From a checkpoint of a small image classifier.
Model: 2.24M parameters, 40-pixel images, arch repvgg, norm batchnorm, depths [2, 3, 3], widths [64, 128, 256].
Data: trained on crops of objects in photos (Visual Genome), 149.2 epochs.
Rows from block 5, named by matrix and row number. Each number is 500 + 25 x the weight over its row's rms, rounded and kept within 0 to 999. All counts start at 0. Numbers have three digits each. After the name is the row's rms in percent of the matrix's.
# c3: 3x3 conv, stride 2 (model.blocks.5.c3.weight, 256x128x3x3), inputs 24-35, a 3x3 kernel for each
c3.170 099:556520502530479546485504512514561509512495519484485474504494501484497496527522507467461463476535467507503448519511482497500530501497478468525508509530509501486457486515501537501515536511500500503525494488483525518535516523557492514506505512503510518552476519469483462481461479498473510511500459468526496517505488474500500479
c3.171 103:467513496490500523516455496471510494509502455503482533492491484471516470483477515510495521505473534490528503494494488492522485514481489455470469464515475488515506476551539503515510499493476532524497500518486462472484522531526521496489485479497536532494486513486484486508476496509512490503492529524451522489527475533546532542
c3.172 099:531497517494493521499485469465522446480548482436501449508484496493502493522509496477467494457540484517497472499475527545504520471509517490514504498499505487492528439495423478514464522479494487524527520477532531529548545520476515499533501504493482469476516469522541546487492456505495498519513529507475471474497526481479484493
c3.173 105:491531498508486538497482533479515508493519475490487496509504524526508549509523508531507488506520523460458518480468453473506479503495512453494464518498496541578515479542546515491516497527526564537512502473528476518522501493502476493515495472512536518514468479493452449464489504510500519534455486488492509509458521526475498479
c3.174 099:550509477556484527482471521475527516516524478473494443529493523507490520460519484509483500497521490507478494502517465484491505498512509489514507498506476510512498520473505530483514493510529475498492486517521525483507497507473459504484475493493547524516536485505518493502466448458483520498532487530523498519495510490497507462
c3.175 104:481463521479519460476473476517472487526479498500495496516519504504504539481487492475491498531511509495478522520480449494495495522507509474504497477510496489517470469459497472510515522493478536501479521473472555507527496522505480504477506494488510500507481517480480484458495481456488523473503480505507474509494510501451469481
c3.176 099:532527490548519527469484493481496491505523482461497468554470504506491501499472513453461501490493520523486478517496488512522528504518529512510524478510486519495493506434489484520475464456495510517450478530496492485466467454489482502487485506502517539529517483525461470499453459535497479513476493539480459500460499481483477464
c3.177 102:508479503491502514483520490495465493488520489478491537487485514497503506482480518472489458497506500489491485530503491478514527472497482463476463519475545495517532496509484497488498504521534477485504515509485510503469505472447496506469455482483494500534519488505510534537520555510531509485476472466497467478466522471484421466
c3.178 097:476537516495509511537498489515552530507508499516514506480475487483518474513488528517472512515494504522468493527509487496488516512493471498516530515493520557525533500510514517484505510492515510512495492483485486509491492501492488504476527523484523486501524481502524474548548512540520483498488495459472487498470537490489487477
c3.179 100:532475489457534439434435462519458453529520497525477495563486518518513515495512499524520479480497460512481506517471487535487529548541503516501519489513501487475482506482538528481468503470465463503461492521505493488479474519534522492504550511462469428443497501443504480533507469496497512481466448465424492525434505518472516512
c3.180 098:504549507485506487517536498499538524508489552488534548509512513485490496540482497478476511487507476510516507523524488529494485466459476476493524490501508490471504500493529480508494456517536461460466509536487555499506484512520487517528533537540520462527525484523463476458482506486476506463464497487494497440487504508546491520
c3.181 099:524466533482480504506485485555552547510479530499455536536497496548488500538545524473545506508484533525436490510498503498521489470501528511491502518507512497497525446482503488547484487501430488468552477513491484500496483484479451506461540484460490517508489518470537494523533477477491511473482461474480503516533496514523533584
c3.182 102:537450512499498502504522491483484505491496459518475505474470462477513461531503499515532532538498534523537520455471454464525498472483493510537507491506462497444490488472478532504499533507511521512511498461520546519483483502476535511446517526515513507515493524550486483501493503524496497490508508494490473442503516473501497509
c3.183 101:520495520518464524552511513508510507466514499471480468492479470469483479542519485545502478529510468498504531541525494469474515503489493504543529499486503496545493500504530478525505502430436497503444505516510493454485520483509478484490517508502497422489512507528506512490510505502525484502505468487497546512533490523557553556
c3.184 101:483475538502503513511516470484465480481546469491505512509525476507481510553513508540502509489519492519450486469491458486493460498464461517532461540497437482439478470532520504497476487443465507510528462511471476463470489443466509518480486449467501512489528481494466453511487516487476507441454479514507503515474527480465482469
c3.185 096:507487498501497528522535516476477472539513535505506561538506508514521497475498503527436485490498504510461508495507544455493477496528472509470513505513519479509519592580544547442565519514523519517509505500525525522512493486480524521509497490481484492477492528488496483444498491485467493480493500517547469502515523500499479482
c3.186 097:466459478513481482563526546548563562486455486507503547452446486508517464576476498486526522488501494502489491487450495472501501513486507532545529513462508477511509494501460493523498535525532504519497520493491513496519528534549471502491431507464457522490508519465515498489515510497510497528521532540441442443436517484480483486
c3.187 106:455460477484521522484471487521501521489481440517510519452466465495530462478492484493532526513492547470509517525500462535464534554568557527524498522506502470522453476504496490521473463504508439475500478498553528468505504523534493499563550507521458483480486539458458445490553533530507487498529513480527520530468504510483483508
c3.188 111:510498451488511447486487484513478519477484498523492502481497474463515526528477503447454477419526494471465525509475440505515479469457489476504488517522464497490466510516503488489513494505515494516516491497508487454519485519493517501522547490488448468487485513492526498499446510490458510488446415499483473487438494512490503493
c3.189 104:505518519463495544483527544488479540522469502468471480543498502545489498512554500469475458459526479472480485448468456434525455480462513488491487515514487524510512518507483500478504499542517522505493510515491486459459519503436516536479526504513513509484510513502475532472517501493492507478481527475504484502523509489484489486
c3.190 098:486492504525504515486465495501535525524496550448483453477488494521494464547503501519492527454500513491461479530519529570452574502530518511499521502516513511470475452452470452509478501486479502482486556503538508531488515488494493499481498463508470492482496501477491515503410454460490513487475500490477473475498525523498479486
c3.191 101:510496496500511521501445507530501505540452556550517567485502514496492516488491478514567520514473493522495514509476497461519493474428503546554527518476536532506512535489536546501531479482476479490512480536494467492444482533454498523475479462497515520529505491473501474472490518450531489478528514475505494493503504475476480498
c3.192 094:509490547518521475478487484538415513515500493506531503447466514481507514441456490487471486524510513507513504516507478463488479462458465478482459461522497500484473454479483488545500459458496466504528485522515510511540494502488518525482485521484473492476551493483506558537505518499490507490466508496514503469515487535521485486
c3.193 100:486523545546519499488440498503486484518503511524532552499475521503489481499506508485499490496503463535528514443475513438520503493423477563565539548459551431471500421452487451527473494485481521549536488477527473498521493477458486506503519517499520526555498508540489493509507476490482505450555529473542519513490477489498494466
c3.194 100:496513521510506505517495477480491450482520481452523456495482505481509505496534488524531496541475535545548540529520520520505542524510497450450514484496538513488539512468491535500497497460521493513473468517476478455499482484522468511506491528502502542527447511476485467468510510531501490515528493494523504497547498527508529487
c3.195 099:495477492532497527449488552456525512513473534536528553475478524485518509507490502493506499459470504522500499556487533456495490491512451478478448518486544489490532513497514523492493520513490514509521487499542426474514560519493492516523488476500489549495482529495489497492544495509515520496489494474504504542510503515529482495
c3.196 098:460480500471508474497461488510465532545496515519507516494486508505492524465496502517476490525488523512524520525507520460487534523523518501506517500508518527480438519495472526501494508530527485473475463531491466496449515493465495517489489496483456476486469519486474477475491500488473511505518490505518524507500479514508526544
c3.197 104:503514498500498514488482514509508522498480539525508565491483483537490481544511508459503451436514476493485530549543557498488542490531503504444477478504523521526497500484489505498540525536539534521533538485466514486473492469473492489468490500468534471526488488491482482479493503491524492490544537498549506511501504492508451453
c3.198 106:482482467496506499507515492453464512514497479572546528487488477495491513529519494485431457482501521533531510525473505471503457472441448530489533503470536519540511486463491503490494506543456502489543514465494532522495497493471464498488465445500489493495501498515558516548510472453484497509465514516533494529501481540532556509
c3.199 100:496534501442500492487479480521501507478513516422412490468483489485531441498484484520507515498469527508507512498495485471501504486485512488502504475501541471461481464493466509490478500513549488499501493526441459496487525476469499491479529488506515539493493453484511515496498518502523500481471504493494503520533476543536524525
c3.200 100:552488485492499506441495508464492499526485512494534481513485505527474517531532491527504486505468518516537543477517519498502522523477478488502483495493458508483500442425464446542468482469483509541463504492503514507513548524544538480521510538505515484570497496501485530467543504516559493520499530518496532504490512540532519505
c3.201 104:474423463492513474542488457474474517460532496477478474507509487552491501554506520520480473497505491494495501517509533469509496474462456460481508503511451498475494516505527518506504459504484511482525507482525504532524480502506506513465495498446458466475477530505490459514502531474504501504531539530515483516477515521453490428
c3.202 099:474501450509473504573538527513526546542482534509473515525496452500500485509480467513473473503522512509497524481482522488495467487499488531548492507523475490457488499517481527486490504533564480514502535501465525529540512500488448500510468463492576554526512459482511499486506500507513496504476494462498456482474492524519489506
c3.203 102:502503529531494496486497485478511502563517528475432495504532543501455542532535508556538475539488490543502504507497487519499520489529516568505513537520490488498437485488432460515473489481493559549511496495522481487500539535521532514485512515536490503496495526498513498500465493473488511487528458512510510521538493474514518508
c3.204 097:502495472495542500484511507533461507506529487501488485523513512472506514457476478471461491475514524504502513518498515522515536499515528492491505522515521532515470460479510497504490509475511463479464508501508515526547502510556487485490470509460506470523490489491476486544502488495486500494457489472516470487463527474477502525
c3.205 102:524525535502468509515479515499475498522488528501489492476510505492500521495514510449474467472539454494471524488465478494523506502489479523441507488488501518493502514558452490497464513512519489490497505496529461484507526518488498488508464490499501552502510489489460519500511491472522483486508476484520535489524512461493504505
c3.206 109:544510494502488501515514471521447543482499487455459493493509526460524480449476494518465505521489508487477510497500512511521513503538475506550508506500483459510545519523512515488485524484513470497505495505449479491514543453509532487505498507528506484524502464517517509490478466433504498491544517513533501521510505485491495465
c3.207 096:478520456496507514493495502485504495543509496510500511469482483503514499513514488476468474502526478496486472500498491537508493519467464494454488482526477464473446525508556506500486464469492485478509484508503494496497489482527493493482509502510512546538518467558526505538515485476498510494506476505509509511490497492479458485
c3.208 101:428475494484491481527526518470534525475515512467487474523539561533457537503533516459452462456511518491522496474476518482505464493507448461468508454521520443491496524551518526480523467469482497497498529490519512522499507552503498486542517504527501505487517473468527545523475523523542493504525538529557532539524454537485560527
c3.209 102:538550513497497533469507501507503536477496506436462430497458496501486450527494539518555542509446539500497507483471489525495532510529520451495497481515470533456493495497531494500489497481489472519491464521470501536501525489480481501482477504503496477542496487478483516483519495504536508512505496504471433459484496488494505462
c3.210 095:561502500529484540462448505500542478505481471545530549495480474526525504533543510518516498478494524491496470518469520500481524567547523516474458473508509488530523475508496487492500483475521517500509480484498496498499494489510501469452517510514499484519475521498472502454506494473490496512472468522497518507502508501521502527
c3.211 098:469456449487540498472507470522523503501480491495543502498498483500501510491461484491485473486499514487506537507487533552486539489511524494560475490515464528534515486527507505497545515461481513487532512480506489495520460513487461508476508480493500489525508500492470525506537533513479483519479484502509472489494498510539546517
c3.212 094:498490498484488506510497535479466515458513478505529499492525510515445529475483510482486504466530479464489485487496513529470502504564548482499528545460517527493506480508473509504481448484483546497500515467541551515541488526453482494506532491516471521499495492514538522474519532508510483499494494526535506519529479504485494506
c3.213 099:497470502524511482520531468496473468534498494536467514498483506479505455500495481559522514526456491504487490464493496470527464508483468494527500501481529532493533498517492504504492546493519478422447472532487492509469439436483460514498477510523551508516525500491454517472476484476477506479493483501503525532490504500497502498
c3.214 097:506483522517473533497511495501516497523517508494525496519496506490545455456471463514544578512462531514499515562536540547482496490562478426521522472494529505513534541491440481495502502530525478496526525496471485545483522484491492502491491458474499479496492531509499456510488451433474541449478520494488502490526511510476506505
c3.215 096:502465496483519506466485466482471492497511476463480488510517528504517503513531516554501533525475497549541493493479515521499516490513496495511481485514506487512505502500483506529483462472495520477481463514479464466469510468497533495458528522511515501506478507465483464486543482488523499501517528507471506457523496526528530518
c3.216 108:485478485491518498504486469504464508441508524461447484498514417461535468472471492508483480509500473513487481542475464511507475513472534481525490492521481495451452500483484499510489466481502503473480473520473488466474589546558554455554478481498560496525492499528482465458547550497524497510525503477508523511525499472512521488
c3.217 099:486502481495491488510468510496528465492513506522460486482485491509545484474500476552481505482518494468489471511510522494496535500528544492491515550467476516499514493568503510475517537571532452487474491507493510487493488514464493516501496487502514479477468497514471468477539491527517505513482545525470482481528531518512498494
c3.218 104:541514495502496496468519499505458508450509511472493495520537526513471522509478482532524564489475519479453474513503524498524516467525482451475515455532469462470467520513550517490507491523519483496521489495533520486493495497504515512512502452505450448487473532470480507479526489488522514505499473498491488516479522478476475502
c3.219 102:453526533509506493498513508530486498514498481534505469513515573505487509486467512516518521495489510520510517520524533472497505477475483497521499492508499514545482530478513515503495504520456480492517498500474536499505532541504475506498459468484489514511476511479463445499554520470502506490479484467502432447503521506496503484
c3.220 099:496484544517505496532488495512494516470506474463463535526490509541469542509529527438479454502513433484485517475483492507521475508489492509471466527519476506502512531518521473525437476503433557552521529474518501513527500511521525501512503505505446467448498514481493513491499520519540460516523541510464492522502495492535491562
c3.221 099:506511499467501527418500490538488496511497499513452467507472462472525466509455443458518509482510476531445455504491497500521463472492482516494489526500493501530523479506514495505473511531495507493517482493516476517495495503502471506497500458502503479451506512496531482492509494438491501493478536493500509531499491556492518537
c3.222 102:507526463509527468502496478495470500450521459496521514518493507505489492497528503523507520523468493473505526519510520476492520507504515510510460501520462500456456505510519485495516537437494446519491520483486517531568491492501492500475495528510525503530493488541451525526499521524496511524469490506457480505477526494495492507
c3.223 097:558538505465503469441503485505485472526514480532491476476468466493537509450513537497476488509484490493502500510475493526511494486496504458544505481544497505484491467464491493505490506487516521496457527490523526524529481488492512507461503533497505517533468536469471515503483512445463519479460487461474503517499516449518472470
c3.224 095:479507511503492534518473532445534397450558497461505507550517535503510493497511512478472518483502509487496522473476476474508513509501511483506531473484492508519512462461505469504476459426460504494487453494504487501451489492454505522490509519515501508472497515492500478498531562525515473521517550537482517521512493495529504489
c3.225 100:456509512515487505526515524525511491530445538558501514487470504500521496513556516492506445488506485520492569477493490505520510508516525479441460469508554544535497536467519466528468480545517522434458515521509515495489463483494490518519520487521480535506532504490510544517489452460511507497509515480538539583478506522468453475
c3.226 101:516535549490477513493504506500495493463518483494496482459502514506490476527526488522501472501551486487492498502485516462523494541500487531511493537504485547515504497506469497509516513521509506507527544483488512485528556516546558490536527487482434489469482521480500483498577542491505498505501472494528540497487481506517544524
c3.227 095:535498524506490528516488513513474489487508496434475433489483463532472493517550546499512472526486526539508527539494544519481510499494523485469507453512484506458509475505522533496469477476469516537504499506515482537483494454451481525476467456474480494530515512484491503480467464475501508507498520507552474504512480508522490540