config = dict(
    crop_scale_min=1,
    translate=0.12,
    targets=['object'],
    num_classes=300,
    activation='leaky_relu',
    stem='deep',
    lr=0.0019,
    eps=1e-08,
    one_sided=False,
    lr_schedule='poly',
    final_lr_fraction=0.01,
    warmup_steps=270,
)
Rows from block 4, named by matrix and row number. Each number is 128 + 32 x the weight over its row's rms, rounded and kept within 0 to 255. All counts start at 0. Numbers have three digits each.
# c3: 3x3 conv (model.blocks.4.c3.weight, 128x128x3x3), inputs 96-127, a 3x3 kernel for each
c3.3:121101119115134113118133119111138121105151149111155173087112118123158149076065102127098150138114126079150135104173109142117157164147110074106107133161115080119126114101129138116114131150127086084037102132039082062119060098082142136125141153143124131099148137180091129154158132123074157068088096077100095099061129142122113117147135102196128114144098154168106152084134095098095110101132136089150125101153139096122131107129081121077083103140147156148165130105137085137081140109144158146191129151110119148132125101103159096068114137129090087110164161152133119114165132118110135132104125110131154130155196153154126171125085119098105101116145082132117088212087131118118107143159107111127114105123104133093146106119191143093137121145120129151175080131098125081070107147146170121156139055082122099106176119104172127145122092108122136114159093120151112130180115132124105160
c3.4:116149155171133105092083117112167159170104142164149151084166131136118178097113100157137171102127127104133123139130132139128098097125123098087111151153125127095133104129076158124055100116125122116160143121150066172151130124119162103128153160170076112083100148125173145108102083080080161066088080069108084086103154093097168141144135116143117141135150144072129155131132159140158159119137168135082134145116158156161147172104163089081140096105135154127151112219190075074132137132171131113134087105123110119085046126104138186140132084180155157158132130168126144118094111142154159140156112167158173162099144092107126098131119161118128141148138112148080083151194164141122170149138146122140113102130096085080096139107131109145048093126098125121114137142085125088106093103100100153103179146160101122110090140134154163171119123144138127155130105143116106121124160132154134083
c3.5:186113140140093119112173151164130081159089147143153143216189164104092137206155220062161072129147103137111160138119103082138146107075108127119094139137126103096091134129108133114126120091115130150120134126148090099100101119114122133128117130158140135141126131092041094149090086091091151097067088110145153121102117083139129154131109090153133126119083104149124106159107158141093137124120143129136157115130116117133114131150106132100127128137153100129164108077147164100102209134117170132130124117115099151136063117140072082084124185055109134115140117163144142134106147159168136106116123117111055057152124103144101150121130110106100091057139134184183170113051045094151055161116144088118133124166102155096106145195173162049175190166141098159169106130138108104122216145212157119155094104128136140160180104150119106125107121100101157104111132127107088118162148099114101079
c3.6:064092092128141109124139149152122103089105171112133124142165134101105151094164150085185111179086158143162176151156134120106223100142157117127075118150099083081118122152140110142138142139158127158135134126128114141135122156119070122108177091123113103046126135106097104089164114111107123112092083101158166174114107143121146124057059056089138061137166185121113185138129170155136109130107119107161137121127138213240204180070213160157160104130179109121154095126099159173138145102193152158169111150122161106108151163197126134131092134149103114078163148175150101117140111163155144161134129130104057083106067138150146135110120106101121084149134134176165138080125121095136116128133194142158142121128128123124122101209142161129109171080100091085066136134077158150106103065086161130100125144139148142131115112124120175162154107070141150116101127116150131134131110128134151123
c3.7:102135119132146138117146152151152180056151097091115098215173184031101072110098133072097065098170127125138103163145168146107154193184164176137114161085195167151141143142147153123140106175111102085111132113113186138112150126146134092108167174132117090121117112188107136178124110135081138094149106119075123092152084139159182166164126148098131123143135122114123073148122139154164164121104097079171093099108085144138131163106139129144134133120123136115167139124140129147168099149099124107068123097110164111124181124100106120132130137129140144145118159162136117110120157161121084104151111125161150124129100145193135156130128109113143176138117141134141123218180196192109144127168155122097132102138111154112198097077077084177082124074075109104137104102120135117093182189158116095109090073009127117063157135139121125117095107118114118090138172173138134154091152131105114120
c3.8:125107114090151120100131068135155155089135112094082134115099072118138125097105111128125112168132118112139171160197223168111109130128149184111101142091123144144092138114134097130101127180127061115133125128092054131112130105169144140125122104127132109111162150149163124084100097099157116162172160182127138135106144129112099098087061098062146106141119154098067119068147109116120105091151098111149087084094127161161131162114136113177174122163134140156109086097120115119140095133094064087107117157190130133120134098118121094022149136115115088144120089098115118147127148110120153145161079161181192148119104073108138090108109162121096084121122159147142193116141129100138097138123149090108137101147126115120116220151107137094136155163177112064073156135133177142163191161096115122109074068050091115139124134104134108143178158177124123151117123135078107071123138117093106194
c3.9:114131114106142097124151149139135106133134097157172125152162174079105094170104147107146094134160158129135148129107112126116129117136154144084119176106148155169165155126147115104155119108106077178165107110139147086113168152159114116143086131078159137103171126123145141164082092124116135124150183179157141130094165119074094098121164160125128131074107170118141161114166130108099083157157146149113105097166108110140132126124134169140146068076105084145103104150132099158131131128083159137124100176154092097151105152138120128098114152104084061142175149091112153115114126122150130134121144138112077055090090094124152128125133117127138127097127134106081084066121119136116124101168147108123125158126155183137133130089134087137095131079100120113111101133107129099105108119111064177138113069043077139178160119149150130141113128187146147120087117076065130125154091194128213194
c3.10:163088076109130125111129124117095135087121139146137162037100089103157106156179160137138108096092112131186150113110149119160161125103124184175235164130166107085123060145118087142058157155174140138211168105148094179129107105145131100139119145178161112156144137176126154164167152107125129123125081107147139088159109144163181124166075111148152107134142096167154164119115149082124096102127112150123159153181169098071105079163102103094077081117070135158100134117062108128137099158112095080104149111108156151172123128087174129115153147147127115072171105138178124162144122111097083136113134103077090138127138136087099147177083184131078120122154132155194163158153149174119174126112040104114156050131163088118131154139178156131150114163114115151131116120134139163129116105056136134150138093121154154157152142141088145128100119170179089163133146156067101103141134148137131180
c3.11:143144158151084151186157141099100138112105128110144150168172132051155087146123076119151145085141074154086124091094141124146093121139101126114100122117150076100073166123151138122110123097126142160096130112135113075156145128143120106117142153123091125145136121104153094111139133139125140144140155127165148160093150105114124073121143072112129125126153150183103121152115160132159130133102115092153079101072101153143142145085203128101118176138147133089189158125185160095097106158087076054105158103127152118144104096138099103093072151150159145157097077108128148086079114088140159122144108155145122151159147125114145112146127101147125114103143133171132101167083157113154118132074062120149160149118208132126133132123140056141134106108099181122129123151082072120125144074143095153125101145110146141106096150117097114127128155147126156118108088087177098117133156133108157162
c3.12:086063076091144128152125104106085124095158164159129118149133179108131140059104137113141135120133084073054059146160148137146118138120122090061098117148104141152141110155133170157139194128124119136130115149090096104114109133116140147145136124122074134158097144129148142144121119105125129110129137108080102074131133151135072152147134145109097156113139127091131143110140090166187153138190183145058143189138179099112106115143111144146130211121139110149112123133082121099140114107109067144162078106042106146101128149168181194194158071139185149129107154088163115146121147154061145094086128142175136154158151101099119113160130155156113101093146078129117082151111140135128120154116110107112122099142054134129113165139122090134144103052055130139112114142115154201171041079076141156109146104099110115072112153124123133162167148151105098121171166146110125119146122152178144111
c3.13:160177136140134116088154083130106115106132115115118126053136173103146155033122130108134142143132136183101183153178141160129165133158153124172135162134139129111127152141096166124127132165145153144172173101166172164143151092144153117148137171130122113105096153113151097104119153161142142131091172143070093106075129143154151185148130134137116134118130133109158165147104118135145166104113093124109106146169160103101124111151111134116102088103142104143074065158144120118174088117140086084149117124116120161095085153109112113144132074125115184130141148130126120142118121146086127141090139099115132111109171157166065158174154199140175141116102138100183112121135149130171133106125148094098112127142104087094136149109077125125157152099073157128146167089158165110137039020085119129121192184163158141147157145114114179101139172092165077153192181234088147096079182061112076080
c3.14:116115082148130095157136108172153141142122119105142122115123081130164152125115144142131151104129118097081072132160132126136132109124147166145154181079172166158155166158099164089116134189150136141121148149155105103087115122132161140098122085100147130154132120161108119129077087128115113104154116147137113136167126110128149087185151125112140130150055036134140123149150088128140087108121053115158138123159147148120115098145127048134154133189175126124182120101110144149143117134103108113061129154114150089143198207176142120087156111147128150142132116132111113124057089120160187146155087115162137121114112072130133134123121140080136176145090139099129118089090087108133092139155092137121147167103143158174123091134088145103148175122175091095104105139086129100056106145147135133127091070103120092083136128110120110123084107109097150131183149159140098098152162164077141101
c3.15:156173180157065181148122135139154116119156062063089112244154206090064062178171175119108107131104133167116094107174142160091193142164175160145092122103100123136150118098101099125104109133089111121130166104144147141136109115106154127119128146134128092127130156115087104103138150104128132127131143146130107172105124129075140177149125199106134121128130104120103120145152108117143085131148147153125131092095095091089112104149124153167159132130114116147125125079108105119086123126150157131120112142105183102143150155138136093086110177138077104104093099075139136119107126105136125099088169093126107162116115110139128146083115127103103092096143117176131148130122190118114134079105141176133075146157146105132124106102048087202087085070126143159155179140145130115103183129235140084164130164107124175133152098144187170184182120179134106092145139129117076131092168123099123121
c3.16:149133130164112150166094173090112136152131118190143127231216136127121058175176079154120102141107117130121146142115164165108138178126126131115168100150082069096126180114160146146145153107169125151109123107109182175153141109120089148115121145139110174189114122136074127142176149144124133163076120144116145107111107103132137132148130104131129148112131159126087089167096116130165135147134071175140111123150111112183140151096176150179180203097110150097100128079055134112078114178110131096148209115133194114150144130098150089104156085137160202152088121099107154080106091084119122117136139091202116105090103143130099195095175135148138130142129113116159094222146123181113103111133029104144151100124133141167099146123151134162124091067102097082096118146127150174146181181141121089136113150178151118080137125126155145098214175154199056100144178114192206089138103135145124120
c3.17:128093152130115126116131125153103119142108146155147117045120118189121153056137031113106123124120091126147126071161124065158138115120106144166119109121117150095101132110096125132108113131164099139146104107167133120128150170172161105102196177184061077135123139137085131166128108094118135118125127139055075074105135160178175084034105145037178162059137169131149123084128109082123218177142171129097125108082143093095149145123108159179112089119114103142133127136165163136121090148124079088110174135142135146134100073127150090070112139092177098110087112173104114147118116142184156115133138115106123128157138120147122131096185146148120087151126128141149091119136186141114172112123149149107114155109110154170146128140137117160141119099107124121097141126154130154122110126101142070153211182131086107115114123130123085115172142135109076132120170140175166140130138147103107131
c3.18:072110112100150109118096114159156150142090148134113114101122091131144103109129096149147138134123096099130142121123102048135132134172110129168167179131173126101161183138183136147101122090072072152122187128166156147146135119092148112122188197157108108091144141115151173125132182151114118139113119141152195150100142085090068102086146144063152125100081129132123103145144129180130145142122123133140130121115132119144158168078179153173183052124099128144113137151131143139125137114135193144164174166176146085113145133116205188167186051193153158187137085072105120101132056087113109110111137125127158140137153088108146128138153134128065072093160080129077075155161172100111126131127118190176154160089202146193137115134179161114128099105130118084111129120136209154146110130147102127083124122147118103124092164103074105107128100152102135105081117126152126136109114099164149095
c3.19:154178122129126173167137129140074126127152117133114087139133153128146139063113138098144097107146122103096108133137119182127124105090132147097168164076131121106186114086062090154063124113099138149130133106155127179144158115131152116129129147137093123091124127095070090048132073085102125045177146079093107130157158088114147100167145186162116123114108108156098096144143102116068124121114145153123133137155120061106104114142129122096104054133078092129114148137188128137182138132074110065077145154176144129109080097128160087166125168126090105076148171121115113141121134123134132152075132133109086161206206147101130156099100079111170154152139074129132083100157096102138131149177153112152144112133103047094122167186147154090157164130159126163104123105142141153126080160129128146158109156145153151101170127212111120102115104071114164140116090089152166190142112102091083105
c3.20:099113116176119132156141149175118120141131087133090065110097186139122124137139170096123116119113145137158143178162164147129125144131089110098058088167105095136169077086068098167123131108071091087098141158103125117122166136145117120104111147086180125117154114161125189209161136126132121120102116123151165071129171142136072129169094082144125098118094051109118105096124072140135087146134143149114182119115162153159136148111137138119123107100118109126196162104188128186144116126171116128165097092135067129096116124085093102133151115113105126125094125145169124101140134088116096168108143110087109160122142133128118105137113130169179168134118160111152148053108119121111116106156166170122096141118112146152075096110138145107140115090109122144143100141150119134128088096095144153061135096086135115099142148115118131133076100111099150112089109113150118090113111124071140113
c3.21:051092129130133092159131112101085149141147167152135156088106095090149093151157116151105127148119117149130077109159152073140144100124112138115128131096183097133131137136145131101164137139163078157140104131151123121119114126136123131134113096104122117091106141103082123128090123130135142177123151205116179171089099116140159167114132195203102207108166152122143147126122158107152131130135104085158087055098108110189133110130162142119142137128177176123109124145090104058028078139105131103131097193115100121168055080087102113125100132114098117087101076142105157134143081080116139126102119101111119136167140141100132095148136090170098027159127096121105095173129194135123187112143101130097132118126176164152135139137128145137085119069144111105106131112108031135157156163139150106167116083102102084112117153130101122092116120129107149146098093107148130126152141119092118114
c3.22:122126121108138101105093092173227199143070175116131137057090120163135216109127082157179164095135134088085093125143113106111144154126126125103139173101135138138191149146124122109091125128123088105151140150063113092108148120133113149104146105101121116112093112145127168095086077080090177099091067147123139132138114112099110131125145115193125094147127102086111164091131103083095139094095116164121153124158162179185158188112177173185156099117110119129107094150171098102136087166087099052073104119147098094157115150129129127118134123129110109104132152103112141191169119151119096127118117179131149186110127175141156108127122102136138183122109173145141184119149146120113188051122150144133162174118084167147155134130152141107115147142101128075120134110137152163177092108085148149174116116129135169190183064188151153176131162133120112143112128151140090164183123167158126129
c3.23:086130081136137097185150138131098144142111115134163139132121115232132173093126120163133117140108085144139148114096139082146107135199206132081109153130098122106124156135094138133129096149150070096091130148121156153150112105130142131150090184114129136133099109156148146115102147091150132127222083068133073137083155102088136131150181141119128086124156121120097115148141081177170092126168150138137131119088105160146207169066184168159170143113118124132134138088126072130082122131088129127139137180208125138110153121076170117111139115111153127140160167145168118120158120159168136149150117159101123180141132137152127111135108153188075142163109175126127127115170133112118089107150141099104158101124107086161137106081158082119135094139133125096114127153118104113056080088088093129111176158160148138106153128164127130164122110138117152117177157194180113173102119138106152109
c3.24:138149138116127118139113148131127105127140096092121135032080125114132163110141134106138104091169103136124137122103097122108092121157140124096126118141146149156159127141132097122141101112122072085103171121112166130157110111123147121118176128104132173233129138148063097148122139164127126148131046131115127133119130130132134131073124179111118198092134202180198255163095176124160192120138131098146136092094087137163117147095108119148120101137132125145122112145153099132157102150138135129118055124163123137130147134124174180138136125133140126128132148153148077151135129185152103129133142153150140068111167125143143092095124090118111157134117107100138084108114151085125087040141152158136094119160098113112122166077114095156130111127083087095104069161128066080107084108133109158160085101097129157156114128150116129102150161119103140121161117079145162119146114155100128119
c3.25:106132102087156123085080123099087109072142078134134093088062139196130194060034065122140107156123141092136131167169184144079189122128152147147120106092103099101127098141158152103147145123143115135160086156092083092070125135148155099155093138205125126142137089125177152160160188155111106145128144146088103144118111147130121109089077112136108169106162147150133144126142115128156131088135117073145116075135105062059096097184114129091086069142132102177150091127140094162153057132117110130143062072117091155107112067114115113090104152104100084115167118143139132131140119143101094156140145117102119111169077143111142075131151169153109100120121144160173149092132143162099223118189149068073102120175104126098110119110133162153162127108136161167105105109085177167163101145151142122109089115156067166148081136182090074146129124111106140152143157173112146116146107071163170140